Rows from block 2 of the text decoder, named by matrix and row number. Rows with one number belong to one neuron. Each number is 128 + 24 x the weight over its row's rms, rounded and kept within 0 to 255. All counts start at 0. Numbers have three digits each. After the name is the row's rms in percent of the matrix's.
# fc1: MLP up (decoder.blocks.2.mlp.fc1.weight, 768x192), inputs 0-95
# fc2: MLP down (decoder.blocks.2.mlp.fc2.weight, 192x768, transposed), outputs 0-95
fc1.38 099:132142133151103141169141106092130100130120129090118146118109136126075111157101139143091139147133162146111121152154171150161113151124157133134100120115126139105112102122153126118120142133138121104192139124095153183112164130127155116125130133118156122098153141127094139130123166085132152127
fc1.39 096:146112161174129084171161095145124131125138115126154134150116152116133106073156128124140137143113089146113105148141108140132126152149166146118161093139132101075097162142112168125096107134170100116091142145113150133118139135202112124168124144127107081149151139197173144154125183094101132121
fc1.40 100:119133140141138133151125157152115146167091171101145125088169146112123150083116091095114124137148157120138132128131146159103139131102142113145120123171118143158116151207143112133133116116102154141126152138143112150107162153110093158079179116098118119156086122158176121110108154113161128101
fc1.41 101:115103143170137088151084097091149150142141136091120106135133129143129112098142129086121135102116116118154167093103084134085129115091150154097150141180137160145126109147134167140135114121112122161117098161122158150143193115130182166098115161123125147129152132130120168151144114148105133128
fc1.42 098:137111160161132109080095095109104130113139138133096104132151189086140138136135136113134119123122183164193109138147131124124103130088160148142091139115160121137146142130183122102130116116129154163155135109107148083162107132124100113119094130115134145141101110100134120143159086143130153095
fc1.43 100:126102118126167124143097110112093145085168095144138132114150138149117129157144107091125179116105084152121160098177147115114126135147157154115150142131130145140145151137170157122145144158178081148153117124174138171135127136144129138156073157142127137117097156143111134125113130131151133121
fc1.44 099:134091157167152128125141085179114114133118124153131144136152164102130125091126102128112125118132157104139137095135195157166131162114124164095148115153131151152149108097083132137155128138070105165117139064121116157129144140131149129141101154111134139131144122121146155105115153168142131155
fc1.45 100:126139125099140148153104131101170139160122111070148151141140126125167150142111126135139125164123131118195093114104136142120158091160104153134165136095133098145144176114100099138134119152144091110079135115102132130089121116095093142119158157124136131158131117120106141165099122139150118118
fc1.46 100:147110187206126131118129140097118128138097116181109096088138163154134125122087125148153136125139107180153141091120115094121155144120130150073110140158161110137102053148145149081141128129119128142112114113120167132142146159164126154118163111097113131146126098092141149118134136117107131136
fc1.47 095:164140096134165109166093124131121127128132111141146130164181132086119133113141129114117152124122110115137121152100154111124154134137144128107108138153151116138113107126140130117120162125165169095156130139112119135077093133146140094104161111104102139153094111153155123114111105137138136122
fc1.48 104:096132175174115121087109148103131157132177115124123150162143113121123126121122121091134093161159155146129144142117152123123127123166094157118118148147180115104114075155100136090136103120114121141115114124108111111087151101139113143121154117126139148140157086135149094108127103112172112093
fc1.49 108:098160120128117114174133132158122170118124168097121131142156144122111108121148142135132097124113149128113113157152155132148147129163097132132171132164173109145108122140144143169154098198163130123128137110174111144060112132158120126132111135145148124146174115161169149090127142123110136128
fc1.50 099:099130147144115179132118113086152142155117149148160143107105115118145146115112101128132193158135126143099137164111136153125113157107165144125092097094086129162109111136169153126136129086092128135158175092108135141149114126173127145127139182089117130124110191182110125128134139131084130139
fc1.51 102:112112157161120133130153139111097122142110142113107153133122138161079165099151126133149157123162116146144138162117073133103133153149119162118185142124146132139135108135149125135106146092145092121141130136095153117085131119131152126124131109188132063084102153135112111122098138103098120164
fc1.52 113:175151101130124138128140169083073141137113140092120154128159123136151147138133108131156143083160119114128134170137136110143126130154111150137151120158139108150106160134136116177130141132107156133116138150160156125154145144058184148104137141114153103131161094149087146127092108158147123095
fc1.53 104:165174069104100131114143159147115142131135102134119169139148126141098116112130143125123102170154144102120145122141153117119135167101117134116166124172181129171154107140123138110152107113137115147121110086147111141096125100147100098146156141168143059134125113136152112152157124190102067131
fc1.54 100:090083159131106100183128136142129135141081136127132125117118149113130115131087109130119148149137145110141139111127125101132107105107137131180111105173105143141163117135056129147138119153110106118090147105138112090128088155100173103136119120121144131104080168134104174115132151105123095136
fc1.55 104:107138163129142127159128134114122185128136167101180166095099067097158084154144150146158133098176188099132198139109145109127138125112117156113127130139132132111120123162118128143160130158081134094183133124122138137142150111095138175151119113168107133150185135146136138188121108141169140113
fc1.56 093:098139131133163148137094073119138129131160165130143108120101114163134147147126202110116178101121142135172147112080138134120168156096146102145127082133107095137154159127099106155135135127166175119144143110141178175156117144117138112113112167128145132104127073127109106112135095123118108089
fc1.57 102:119122131119125129113196115139125105177140162133171134124118091118119147138126172090160110121158134140124095127129136187129165139136123114167144114118149093152116110127167143088144108178151108122133135116125154126122172154105152103087135144108164172125121162107127123134132149118158145172
fc1.58 094:153155132151115108197148137131124182145100133136148145129148105147118135171093132135113141164164131113127164105118108142085138126110121153115128097104138123141125140107162114108137078159149129125099154112147155133133134101192130149101157141128132101141089140103134132166139150144147106118
fc1.59 096:119104156124067156118156114127111184102141154128113102130128142138097152140139133109097080124134077126114137135132133174177107110157154149118141135122156126157137128123140112172120129131141174110166160176142136142126122130138132116115081103138102140145162111052104138130095111164156131122
fc1.60 094:106127104156101148089147095112118152126104154135097099101136108075111089130135097152150133153169086134118162185150115149161121136142143124116148139087181112112132162157142080106177122136133161146140164103210118106133166135143130131132132124129116103163127162123148143149111127179152103155
fc1.61 100:118146111146142119148105117116153127142089143125105176114144137122148128129150125128120099136131125112114140155189103128123078126163160119105135143136100121103081126156121116151137134123118149190105099101124147122131156121115117180151180121137159168109097113153137132128112157138185098145
fc1.62 107:095165126117133160129145160114132103137140120143187123141149123105113129099110176129124179107137120116145124114166115147109180157135144113095103106127159197128129122135161130143157161193149142155135134119124141173129123144130163097127136120154129140139131130140134107155101155133134135126
fc1.63 102:141098084155153190168108123134141088126130115149149107154125106145141131113177145145106179127125094157123162124160092148144131137103115126091181132138143176130136121172138096144088140125146157143156152131116145131118138117158144086139152142129132119098141060172161157083127112114109049111
fc1.64 109:146108124128110184159079128128086144121149132149122144136172118118130119148162148093167174028091162140113126168148096169159171114173127128159116143133158171123134102126117149113146120116106138114112151144145156123175153115145125165153139125144107104120167148136144124133128125145092148132
fc1.65 100:130136168122137154121129151130122151129161144089126106131106112136146104135093108125155124138141105127122175145153110151132117100127116123140086127131131133126151070112132100163129086142122133114153150143169091106196190124153140138118121139144109135098156093128120150144147144092080103104
fc1.66 103:157159132153114135150106147113104078150127131160134146121114134116115137165143136163147136107158104138125130146136119178123168184130121142132123108135138113062132079146159151125179104110122128118120108142165148121140141107175181153181140146139161108169138125114133107145124088123100146156
fc1.67 096:173109132143115132128142123128173130176130150093165127104101072170155161076155091123151116151135141157100139138093126131162121155099122121142131094107150082143158163140149160119082102110090129092127160123157134169135146116135129127124149150077133140115136104122124154143167109107079142124
fc1.68 100:115125085108115154112142114091148113104137166144116129123143114126126105125173117169078154172121115156121090079137174113139156144117093137112145112102120114138137154132125149119171092081145182093125101134131081132138154133121128081143125147140141085154146161109151144100160156155134116125
fc1.69 094:162098153158134140096111156145123147156111115133109077109158129152161139145160135134104170128144135093178153094110100110126145158131118136129132125116100118098131096097129084151121129116119111149122104148111090102126116128157107117122139158166135137146195086128132119111119128155074131159
fc1.70 105:084077174201128119157088135106096140131141142151182141115139145134117104138176098125146158114135170136153147111128119122132124113135174108136140098107135116144151129121125112135105128127123091142149171096123142123169130122113113088132108124170085155091150095166112128143122155153156130113
fc1.71 090:113156109138129143141147146099148141122127082180125120139149104169121111151104141129065114132151141186128149113130129141156154141140142126125086120102140097087161163108105068102139164113125140113148172117161133139121102157096120129129184121152150139157153147133091126125136163136084169121
fc1.72 102:139172167120125119123147136109118152170115164106116120161115149090160075112126116145085157139103147121131111085165112148134095111166130153134130078172100122100168139095124130170101135105101105155133135174155105114131090146123096120103119150115099122176112123108149156107102156084108155145
fc1.73 099:142126116129137134096117172138147099147161148113147130152110135152151115095102147147090115113145108133143107151126151113120098155145125160126125077103148162112138136169149123114155128095155121094153121151129105127140114086071074100124166070121114147173124115129133145167104127094121135129
fc1.74 096:112137104160135115147110102139129147105162130136128129153101150120143143163117162137134120124122102115121187130119099146117116131110149167192115103154157121136147130133118193118172103115169127132116149118151133103096119129148147145165101142181137167145084183099092127115105119147083135162
fc1.75 099:154134156138132149120117158159141121158087137113107123133136120127102149114131147117148160114147172139149134144158109108141096147089142071117162183116144147123152166130184128133108086120152164139151153121114080142169125097142132111160147103163097124153128096084126144114137132167138112163
fc1.76 096:136189101138132139150152137146081114101106127122142100075125129121135118130145138105125125160115160126102113133127115119115132142104113147131137084105096139106120113141149140149114107168155159145139107090099148134139105097136129135110147137142127178154107086137142108158095170150114131148
fc1.77 096:141171111090145136150130118124126175167133145144112136160164110151166067110101071145143120149151153138152103104122135144156169113166149117109095153135139104103138121143121111130154114128133145079140181131151129126150123120135147120115100133155156098117113113108123067149140147161142151110
fc1.78 102:052113151129099118109161109117147133115138139149142134099123114140143105110124116171090135110134142124101122111087131131127142101085125134092144137141133113150125088171145143106159108165161111116171119133099143148155105149142115161128119154122122095100098091130103125171135123164120103171
fc1.79 095:102136197158120152144152138143113111080137130081124130118136151114133147136144151124158136110130134138152098121160093181053117066142142152103131110134135114177094153120105155152149156091126160131067134079096132120114135148135130113142111162140161137136107116166159127080099127144150140117
fc1.80 095:128120078105159141157119157144134140126131156090125156082132151148145127158093173152103162107160094121131154169147100121143124108126142111124135079162094110120118127096133131143125144123103108125107137132080117116141173131119141160113113110105145160089096181101147093144136142122136162108
fc1.81 106:147160165130095133157139137143134119092119098168139101115177137160105110170170145120157156121132106161134126120153116096110109165147110164120120158146124099114149152139143162134139145123125143138139148124136139120087122082157117168146133150113132155113178135149136146142180119122140138141
fc1.82 094:144135139136147112125099110151123123139139176122123109147113137074135131154120115116158178132132157134130153147195115176124140143135163115111142161128136110132189188127141142150124134162128134159116150137134130103132154137138153123164159142133116140153125125152152111142147174164155162130
fc1.83 099:152138138134139135129144136141159088154177140132149138112184135111106118136105140107125126164138109165155155095124145125130112138151164165099113156120134114117144117110124125097117121147175086127151127118117171131105114112153160174131131125136109134152142098140138114143104144151104128098
fc1.84 097:153091119146137123140131089141115122133134155105161138104135103089092103106135123140107147120139121083076158126114086133152184152126076170105129123116171087080119087102086162126092110149157132132091142145125115159140117131152082155163093145134163124129163095137151127133154176106126150194
fc1.85 103:119167129135136112102092130133099092128119152121123090102144133143131127185164147156153108144133137103147120119167161104122132139140133124135156111097113132139146130198150172112087101099116142156153148081130178140086111116107136149157145142134116153172170131132125123134174128123148127152
fc1.86 095:112123151106090132148151162146132083144115133127102152116120097090124150114136158168196074125132141126149160161117152132106120080135162141159167093136129143123110107109102142065120161096127108148101129149128120176139111132160135111103170102096147106113136139136126111080118160118123163139
fc1.87 100:112136161082132145151148086145081143136151122133136182153142137142170118145147117115106147137102131082184145153115117104166146143131127119127146169125146140150126139105097128139155139136105162143112090080131128117098149109141130105151162109149121116117155102082164119134124191097119122116
fc1.88 099:157173157145122082113147104156163154106135137125112100102122155095144137133144127154108154153120143066133134116106125130138133127126145177136106148143148097134129125104131183130182137130143159114144144144119139170113093112120164138139139146100146167099167122167096110093120122103141181131
fc1.89 107:098145149079133113066119153145136122113180144090179108123088108086106079125150126110106097083155090155179153140088155168120096175130080122120113107102151143126112109132140130112123126107143164128100107130125087165135096103101090137139083110121129105121112157108098168148083086132134112123
fc1.90 099:121160131094113163119137139126099117120156139089147172072088106119176147135148074112153123149160113085140138135159136154106177119122135143141152123112093138142117161131105148120116120107198118159115121139100123126117119118107115112122117163132126128117174128158109150155171087160156133144
fc1.91 094:144144081149115127159092116122159070125158082140163178159140139160146105104102130131151145137163130133177109129128115114162103125140162132094150133142152110147113116116136155119101162137177084118151099124081106095136152162119150144139106086131143153142130121098120149134097130094138144141
fc1.92 090:177097155078130148130169123163121110163119156172149125129085111098121121135135132156104171116111121127108103152133148092153120133142126103104114121105128135112108155133131133138099107140085162126106140111175147118126156135160175165133124159183162195105107133149130157150184168097118111170
fc1.93 102:139116147101115143123147141126195157148163168093149114114132107120151127124180119141134153145139123105154138115124117122131152132113137134087171136098144168129148151130140134154169115076124122139139175143153111149140126102139134132176128167124126120132139150150131150166144160199130140200
fc1.94 101:140126191102151134157112156120115092184128152102149092120158145136151110105123116087144097125168103089133127170094134143140105135170124113108065109138097092141140109168066128147169084146098141105138138116134164110159128129082121120167125134164147147134142099115127132154087132139133136094
fc1.95 099:133150134129097120112072107158112150143152114150115103125138170137137087132153118195132134131134173168158103097119130125096133174129129172113109105120146094161117189132108131152137138141113108113130164086125113134101108141101134145130128164127114158134120137099155164164127134157134112141
fc1.96 102:141123112121121151156120171168151178143100146178120107165127101133127139165143127112156135176143167125189163118135132152161124118139144100151206149152115204146161115122163148138128141113121161130129133135135125132149165145122159138126167173096140150136121168133136155169137122133149119138
fc1.97 103:112109127118159175127161100127142131149175072119154136176130149131133156131109154105145158139148163200150153133138132152144128145155158102133117104150113087136110111131136180093134159101115113156158136113133138136144115172134139107150135113144174155126142159139146168144136103124109094125
fc1.98 097:103133137099162120107121137127119128145113158142112172105152149132131117106146126139115114101103103157147123117128094114123176133130196173123115129110148057134129107091138140151142144119128123132150125080166105121089174136118151130151141139121094158116128129132141143080193090127114118125
fc1.99 098:159152111153132088120114152179139118151130147134117185110100110096156164115111091165130109112114126138155110168142153155120089134130128160122123109120203116109118120178127167123170078141108145109132138111107134118166103111089174163132133117129122135115120120126188135152159085095177142122
fc1.100 098:116109133169121149152102128133130121155136117076125105100105107142120142145104120100126150135121077115093132142119135109140144100120121158106132058200118088110116079121110141164138143132161134142085137086102080121185111118145135134157117082159139154095134131146134159099162115151115146088
fc1.101 098:139132103129134153115123181129127126152108079089123167111153112164116108143167132162101107150127139140118151193093130143178144113151098140110158118117155131124124138147143092074156145151128158101109117099176157150180153116147139159175159145116153146109136093133109110097095125094102073126
fc1.102 098:164149121119103117119159129146154124115113098102140147125130127148102136104160138124138122141111105104138154140109150110126110111109159117133135145079134141111148147177125180111145105100187106157114189139127142104100131153151143083121190115122152100108144131146134165154133160099113157094
fc1.103 094:091113103129153136163202126190127124100139120134170128105101142116169135111110122100153103156106117110135137134138152148168162132135132122185141113134138085148167110119150163121097149110140133158127165094134144156147132109151134128112127137144117165160147172198096124136167177137103122118
fc1.104 101:146117139132124171105137110124156111114163107178111169081107116130078114139108114124096127135136154120151106135102105115118106146155092116124118135150135095131128146117153141143140087177077136105134109115086171163100120074134131152116114142148153131120144164110112146136158128174139150081
fc1.105 098:093118123174163151153144146156138142130120171105163160111090110149114094138170141083119121137156145089144158148116154150158167144107125129085121158119114197118094146169123136161130182139135132168120134115135141156102135135149085136127118120172116137179123179115156126080119139117124120151
fc1.106 088:094132119097100143162085092128109112124147105118121053156127110096136123103121192096130143126160124112100120157136157144141176112181178144135118093108137126101128151083099178112140131139144112105124158123117168128109104094145112129148140114175133111138126124125166127094142093103133089102
fc2.38 099:109139103164151079108116163122119102154155164167090094139154136134146166144108085143133154137133119130127099096134166145099129126142142138155132065181158138132164120161180131129151140105122150137094124122160122168138099100126104088104150095164106093141140154100114151127173133130122132105
fc2.39 100:193137138109115120116178128131102154136117105102162126115149110141112119121166130121128136160108195093145093136127106091087164119114108108112111133118131090066121151114132128126116151130067137125152107116120095122123137142097148102162144125092147106152101110128131137106149101123147094114
fc2.40 098:170123130102136144165137139102131129136169076129141154142129158154160114104144128116136152109171109109148097113133118155160129145145183138116114117129136107120146116125135128098151150111145080108136142121109150142127123147147107128138212104138139160101143140108121136126155139085164114118
fc2.41 106:146140136087162152077124146102121101105118127134149138091126061117161130130119161131083155112139130146106126126124125177126157153132113157156174137125121142118098110160105137131137180141152104106125141146109120139116095130186153126142149150114092104116127115151135135096113090146159144167
fc2.42 092:091135122185153139175124138151128199115134141117117157163090113126127129106146148140129158180107125116096147102131068140125109165110110135108159101097170117105108098132086120136127145136171101113106165158129133140118130129151108105121139137124119135143162155129113168133108109151096136116
fc2.43 107:170113109122175125150126100138125168092132118149108154112084099122081125143117112114126163159150132180118141124093133136122095103145134160142117102126136165102115153147128115158100106122095110098126116130117161139175107140147162152102099098116088132125103137117136120157127184113111141123
fc2.44 105:112166174083110139120154152133126139151151110139173139167115158111127106116145110134113126153135119125141122102115121153096114107088069121141119135102132146145167099201113070131139118155112187140125130107162095085114122113091142101123167115141128142094110124144160163170123133143145124135
fc2.45 093:146125134129146169147156152119108108155085115088106127120138130110152102110107141059101128128144127130176124121121145144149083116119106168126136111162153154108117145130130132196123138166111117091157100114132112131124153145067143142156148147121112094150152146077157101100113110162081169084
fc2.46 104:094121105133139170099146109161124140137134120153165102153160105120109171136139105149086143112123157110152160155124127166135106161138129119132148153118102107162169167096179137139150127138129155183150131151117080141145117112119159135112141112096146090108122103091102159138119137176157159133
fc2.47 095:160139117083116131132132097154123149124144167154109134163102174140137135142111139117135107150149121138151113104120163125094155127126108096102098092122118069141124119125129127118083101159110157141090168108128144143136102139105119135112128150145188140149120160078138171137149159101170154162
fc2.48 099:138120139126099151101133106118156141093094119134133118119113093159171116142170139121151127137158149126185150144149138151120143100078075138128094141095145114111170113113152129128101161109153125099118148147085109160131119120147165137119133154122199145133156144126131122089148165110140116112
fc2.49 095:151128164084129128144130114134177174135162128128111119139178176101113140166167143150135094150111163129147118140083136149131175099120156128162159136157095101153120154144137125096143137070122158109118119111131158117090117142128122123128086113162156151156115136174127129155159131169149114117
fc2.50 098:133178130097127106140133130126138139127110182092103140137127143099120119135139162110081131155145173157065077112092174159153100118122115099105140166136144130128138128149147125136127085118121150133133170128130151119108140107163114112072142164169073106124123088098139137138122168156137120094
fc2.51 099:107102131147112122159157145133130096132178130172105120151102138105115163097131095155153162156115148130137092112138099131125118071155154128133146106111129175149098150138097192122125129140091172129088113132155131128129125144158121072081169139169112130151104118134111112116139120129107134128
fc2.52 108:175162129153111125156145134120136127143088134119077136124099156133116152137153156069114092066134135131168111125114124104108107126165146124137164133144140132160158148118171108123160116112094132108083160111079140155129077091113167156141111104124156114105140144143130080125078115131124132132
fc2.53 100:125169108105104113167112072106114144142124136161136154109164131097134162113091087141128132081104121170102122142134150137127133131103124147121137162130140121130112100127153171172131096141119123121117112178127121127133096154147102130125109101144155144150135128104181131134124110151080087142
fc2.54 097:144113140126160118167146148131103158128093126104147165117098147090128086111155116119136113139126128116122121142123094133140169134088111148143108148089154124185101131099101100134108109113121087126115146115122088136116136094109118129097109139125102125108147120138087114147160147128135141135
fc2.55 098:114140091130118153161132091137132109143136105105102123135129180117129149073120076091135066107120109131125172112154109112114109087137138139116119109095136105125098116140139161108142120129128120125132135121139144135117134164127135137119160128125112116132098122146154115120166095134140117210
fc2.56 093:118114142162120137135075155121140121069147104142123156109130158163165185101168102132117171127139123135144149154133126110128105079152142160114166137118140118096102130149154154149146117148109125138148111118118144150157138144144173144125123128086100145179133109174157184107087129146135125127
fc2.57 096:169123164137106080124132120130111164074161124097112114096169154131121079080075120126155103147087115111141129125126133058139113115131150147154157148155147095101091144137191147156145140123145140110139114140132154121129131153130112162140107171124104097133107131104153120109091159143105167115
fc2.58 095:098125113081120116110117124142161077101116122133141101134132119127155088151115123170064076121112082148166155107119140086142081183154123118152146100100097099071106118116092115127150138179144133107106087143116122135110140127113172145159125125130136145134141123176110110115104148096090122146
fc2.59 098:147165109123141127134094162132155110100132130110097141117138064104134162137133103149141151149097125139174143121126147113168139107099159122126115129130128140122102086116145144124085147091147145165132135073133122138198127091121143181141103131111123094108113121172112120129078100139159153115
fc2.60 102:150160118115110110122152128083169146166142130137106141121134127161161144153091118121123132157140120135152126136170139171134132135098123068137089145141127074093117129147118142085133128129098120107115090156098136097157159157118101071128135115112106100092101146110141168126140127102087141165
fc2.61 098:111125161154146125118128090127088095081096109129172065151125131101129162120107151135139174123131098135128127099117110111117128124166152131156146119113107132135150120130110135121105135133118171129142128136094130144112114141110157129169128116124164164153091182116150149117108092125086146121
fc2.62 103:160128096143159140097169150092101149084173148106122145130107122135136128078132068095142133115142108121095151157137143159118170142132149162099114129113128101138154100081098125115168080097145138152176128130104119175140139106134137152104110123146108131150136154094126105119113137129141157104
fc2.63 109:130135105110115111114169141120112129083176141144113081185124173097131087116130157115157081141147087136143135113120164116152128185109120123158134175118150119084103127127100131132170159138120133101142139113112114102114164134085098188145126138136155118092134160084143142141088123116126111166
fc2.64 100:122142114107165136152152136134110134179106120149118162163060115149162121118127152104087099104136132133159114118134109137070116111093125121130130112148104110110066132090103127119129159150150150152146111144147131123132117109128115175084140133115133138140167156088097131103113117096109145151
fc2.65 105:117151124106124130114142102158130159135102174149104110120147093145119146154096139134146074133129122121151082156137132109105131115137123130149130146089142108152132132153093101127095119161191094116148089097118131135114102159094119133128164147072149184095098150166118136131150117158141153100
fc2.66 091:151099127138159153099122119137111097108198102147127174107148083166140093163115123161106146106108124149177116150121124089172154104133132099146163125109082112168119117132097097112142156123136098162122127126144132132156141095136139103161116114133183095142104145118115133148126123108096170083
fc2.67 082:144165117148160094090139109130128093121116132158125147126160127123161123163077157125123093129109151153120177097132104124157141110119139100151098114120129148133114088119160135110137119135107197148140101126159121113182133110157105140122147122163150162102144153104101119153118113146124137134
fc2.68 099:106121161106168133096162135157138138107100068163121123095134146124146159073092170133129139092119120179144148072105121108165122138151129179114111095128115127137133144113111123149116128149148120108138119105162138126139112113128135102174106097106151099139121117123131124145116142126128126159
fc2.69 100:131140097114118123109115143100107106129138101116167125139126146103139171147101104133139097135109159085137134147124165145118119131151090123104129145087170106090192086150118145096139108100176137092107142111131136130102147122142097120070125082090134159075112108117134161125140110118125104159
fc2.70 104:149166129141159127132127138126124076143068129169122121148154111123153166139112107132155146133102100122125113084121094184127096128141146139149150097125148081145102113158121107129123128138163152127103147097127135116131132141116150094136152157085124078122138122109103116148107154072066146109
fc2.71 096:105131083143145173153103123140125103111086115105103143159120142102147152128159105100143082110176150116102137107145111181155102118141105145112122170149122124166116127137116122133136117099106140126152142129103123111102116131112140120108129141097164134094138129090118138138159165127106134154
fc2.72 099:131126192111132118140107092084128128119108142118142127099144138121092133116106096103109102140141147095138101072130132114158133126192146108107135122111135128116114130150102166105149114166136111146182128115166134097139124136123122111121136131115187120146092137150094101143148202128132119111
fc2.73 106:170135176159138174115167141134124108141145129146112096134117141150153141124100138129099139140117146105104132195125144127101119127138114171139138132102127109106121127088108143150141143136179117100166099134147126090139136117097084134132166134137105128151142118088107151099119099125154148109
fc2.74 094:137133116095124115130133129130148141100113106100154140116101126159126125123087145127120099140100108125190094113075104088130101137105150141164122146142117140099074139109113101134155194145129128158138125121114117092107142091159135137119173143124093172170106140170136093123129167146148135118
fc2.75 099:168133121151125131124127126128112167156146093097152157130114121142086106105149150060115107132136112129134108141135144089153122132154139126144125147125123099128136124148080128131152103113110141102147107100079173105137143129143103085086122134150134123119144144110125148129102122102137112144
fc2.76 100:109127132132066082105164125146145129122132117131153113123137129128173129116111134142106131146137156104130099151111159112132125134177138134120090074104142135101119144103137136138147135112145147109127105106140126140128151161109158102120170100088116131118135108102097154127152103138166122183
fc2.77 100:116109084116178120116117087129128131134150129149148101103126140166140156129151114163147127139122089157071130148110106108130098125089102123164163134142164076153126131148092139070189108114102116129131140134120090111178073110140102084108135108144143097115120148112074110130123143171141098127
fc2.78 096:152149104118075128112134101103104180167140113140118140116102120164138136107083143071092124115126134095147138135141141122093127169139126091137126126120128121115096130125121136083115127133119159130119095086129143116127120192155100140122098127183108104134106142132128106152123127144117131159
fc2.79 102:169144100099162092094130110140139153155074146143138134123067161118133167119130129112127132142145150095139082126151127158136087099138116086131134145123135107092168131136113179138096127132115120129113118153169174136171174089160124139145173136129078131093104119136092173164122131128095109116
fc2.80 100:150114115150155179148117137126142131114115126096138153072200163102110121098122169133095096143102143163087061128090115159115135130146176077110125140100112095122112138125106165127124098140107113126135109116155156116116103170145128090165135152147148098183149154119144155112162106108115119115
fc2.81 095:151136141100123104123139122159169086142106134143161160088092113136086124137097180089106113122100128147156117165145109121100164118149175115128153178145115127102101141134125089078100123123171152144115094099133150146144123155097162158121133111107126126107129128139160134144119130109142145128
fc2.82 105:144131099135188138141110121118116100183082128143092137114151143141117143109129164109123141123121147168066130149159136101122114111137104122110111140129140074152158145142108142137114151155117094135127121122103078118106129096158067102092112068144133168154124139104124119069155108136126123129
fc2.83 098:086176136134120116126112136106102131137153196082141128146174157089110121094109096117107132142109144116110139095124173095096128146155102150147115092125121092137129140069134119146181121125110134134117138115133146171121157122138102159130111095120142106147182130147111119150087158087132107125
fc2.84 102:127139186122133083129166134116120162141134119094119114173096106165127127134112141137116108149161129153151165134120120120148147156095134148147086141119142113103148148122141095157129108113138125119112092106145125115117124110089179167159123173142110100129125150140175104111093139146144117162
fc2.85 107:116134146144124167104131085179117084167145153100138145138119121115104158166110109130100136192187114132108103082098139125185130135103132111122077111125102154136129113152123168121127145102134106108102179143142163142144097113138138158104145154126146116110090160109121111125130161090147145143
fc2.86 086:137119118081173169147122124145117185124124112113145093133134118162115108141136137134085089140140166110143153090120151125085119114112091100120121125157151137145116087113091159133119116124129158146098142119159125153115190109157126122107115153104155162114111123146117120095146070153112105141
fc2.87 103:118088111107107146161138147089093149151147156129133147137129138123146149088114121112099108101104113092121150144114127131115133132107134162127107131123133120114117136088106124142104137108113101139089131116118123141117104143164103149083102082133107132101153130097078137140119148121122114078
fc2.88 099:157105147168133131139116116122120106127148071151129106139130147142106130125143163135158161137134162140135112178152174118110109057103124124128118106111114153145152120144137088154106126159156107133136118121107153177145139064150136137105135100106150136131100175156155143125135133135106129123
fc2.89 102:153113140189124097120110138119137136124149154105098105168092140114071141110135172141097161098065151149122099095141118136181162139088121129138160160161139182152148126092125166129107102127081116152106132144110134108152114122145131156116147137145144126152129172138117126137092112140090128064
fc2.90 104:113144110107110111125096146099119095096128126117113091123111111087090156090099124114088085131076120086109103133133137128112117125129107128160090088095099118131148161117104119078144124130098169151124161116103146109120166141125098152089097057077085094155132124098116104111137084125116122120
fc2.91 102:103133167108148102074093120125130117163140129141133147100129137111106125116132123142140135117154188149123166156172146142084140156140102124165129145102096156104157136158137147166115122131133121111144174130160084085116121142150145087142159141139120107133109105149167157095108105116111132145
fc2.92 097:143129122138097132133155113131120109150130138097131141179129116112165128103148129105090126159182144105145109125125136115129152154145127111148133118122141145205148128128135131144120135121141131146112096128135104174117116156146139067139134130111145120089115117100142122142130090140153124123
fc2.93 096:157106149125146124148100099117159160105129124108145144101131142190144179127127110110089140135129130136113180150151155136076136102155157105150055105100106108132121128105131113116102120118102153163159120143113078129106127149182137139124116119153142180150100151093151163125130118138137107143
fc2.94 099:165110092101138174144124158096155144141131139144161111126165106147101098109145090120126188157132090148156126139093085119109130168155137111131130145133099183147120125096075157102131108147147105113105134129082125134120122095124160103108093090134135129128149127133126122143112129122163136118
fc2.95 096:089146132127138147121107124104118127113127148120170166150168147090107140122076146089095136182131092093161124128178115150096134126124083140094164154136169147121117126142153116109147140111118138140107123125106137129125167121099133123125129124117086169141088114138144125130143143138112089140
fc2.96 106:127155105094131165122153076146105120141139113134118146126160110134113126136177158107120125127131155147118079163129121132140131130127098124148118094122112112156136130136165136092135126130161099160104116118156104145150121133153140110128089119137072106157127114138135151103160143146106127119
fc2.97 101:160134135102123145106095124117133094147127130155141165141139130118069118126096133093152129116113062109114154144120162130144154130176102150151126147129145098143148156126168171084122141142097172093118136112172118126112064085111128132145108142121168083169130114130122139118103102102123135089
fc2.98 096:157143139141134093113141134109136153128117139122143113094106100182127130126123125148152087117127105139131129121136155121089122067093130125146130128143098138090115139119145070155162137079082117148098129102137119086124097107137164132134127144131113105119142111107137131074105174150174132134
fc2.99 095:134088075128128103134126104166112105102146169177163106160137113114153133124149120118148093117095154110170119125123130125125116168102127109111190136138070151158119108131122138115138136113146150156115147102164165082111136093127105089110090130141118136166109099085149097152133098095095136110
fc2.100 096:139142146142146145150151153114103117100087129121150137119157158080130126139114140130141088113138164133138114137143121117123158143117130126098119174110061081174153140139129142100095116112160109125148102155135133108107100123097099147150143160170142131140102153101124160134108112163121132127
fc2.101 099:146133120137169091167095153102157081150090143130095104147127117103137177121138125119161128092131144133147120127158125161130131097171130154129157142143087063127170108130136143113101153124148156145131093144159145139137073116151099059093121126129128128142109116130131127143121121127113152116
fc2.102 102:121128143145123151097069130085111125140168077158132136118177122149144167149147098147159150119103153123120123132137131094207148116120152161123150135141124124139118137149130116126110141170117162112156129098143078119119091133102138132144143141139172143146141110132140108083119128168111121130
fc2.103 084:089097116144123139075149132154103115162122151165149144110120075196133132131126110141104123134085133149111137151124132106112135136154129093101150135120157149138146152153103117124171117123161145143167142122146114151107135066140122169142143117146136120126156122116190140089133150141122088114
fc2.104 103:094124115112120134174115123106119102075129143101154137124160133120114119110110138113134156110136132133131132136109203093110074118075114126081170148117125097132083115128125135169078106088123125172099116128146126127107130103101107087118143117147127081106144117093140123173124120140150151125
fc2.105 098:089104125103147108131123112103091111109116144101164121147136137075132107098144173155120083137118123161106121133103142152168113157165108099107123135119163119110119110159125127133095110118141122116131124130113141123119119104115162143097138112128130122170160138178191159116107131111158129136
fc2.106 094:109117116101131091116164093143096152109094130158097120082121149127115135129150154109093099149115191158138152098121145132090105060092121092124144140120116153152119137131131132123164122098145099080145111103070113161141106110103118121120140150067078123137117096129142128082169160111121145150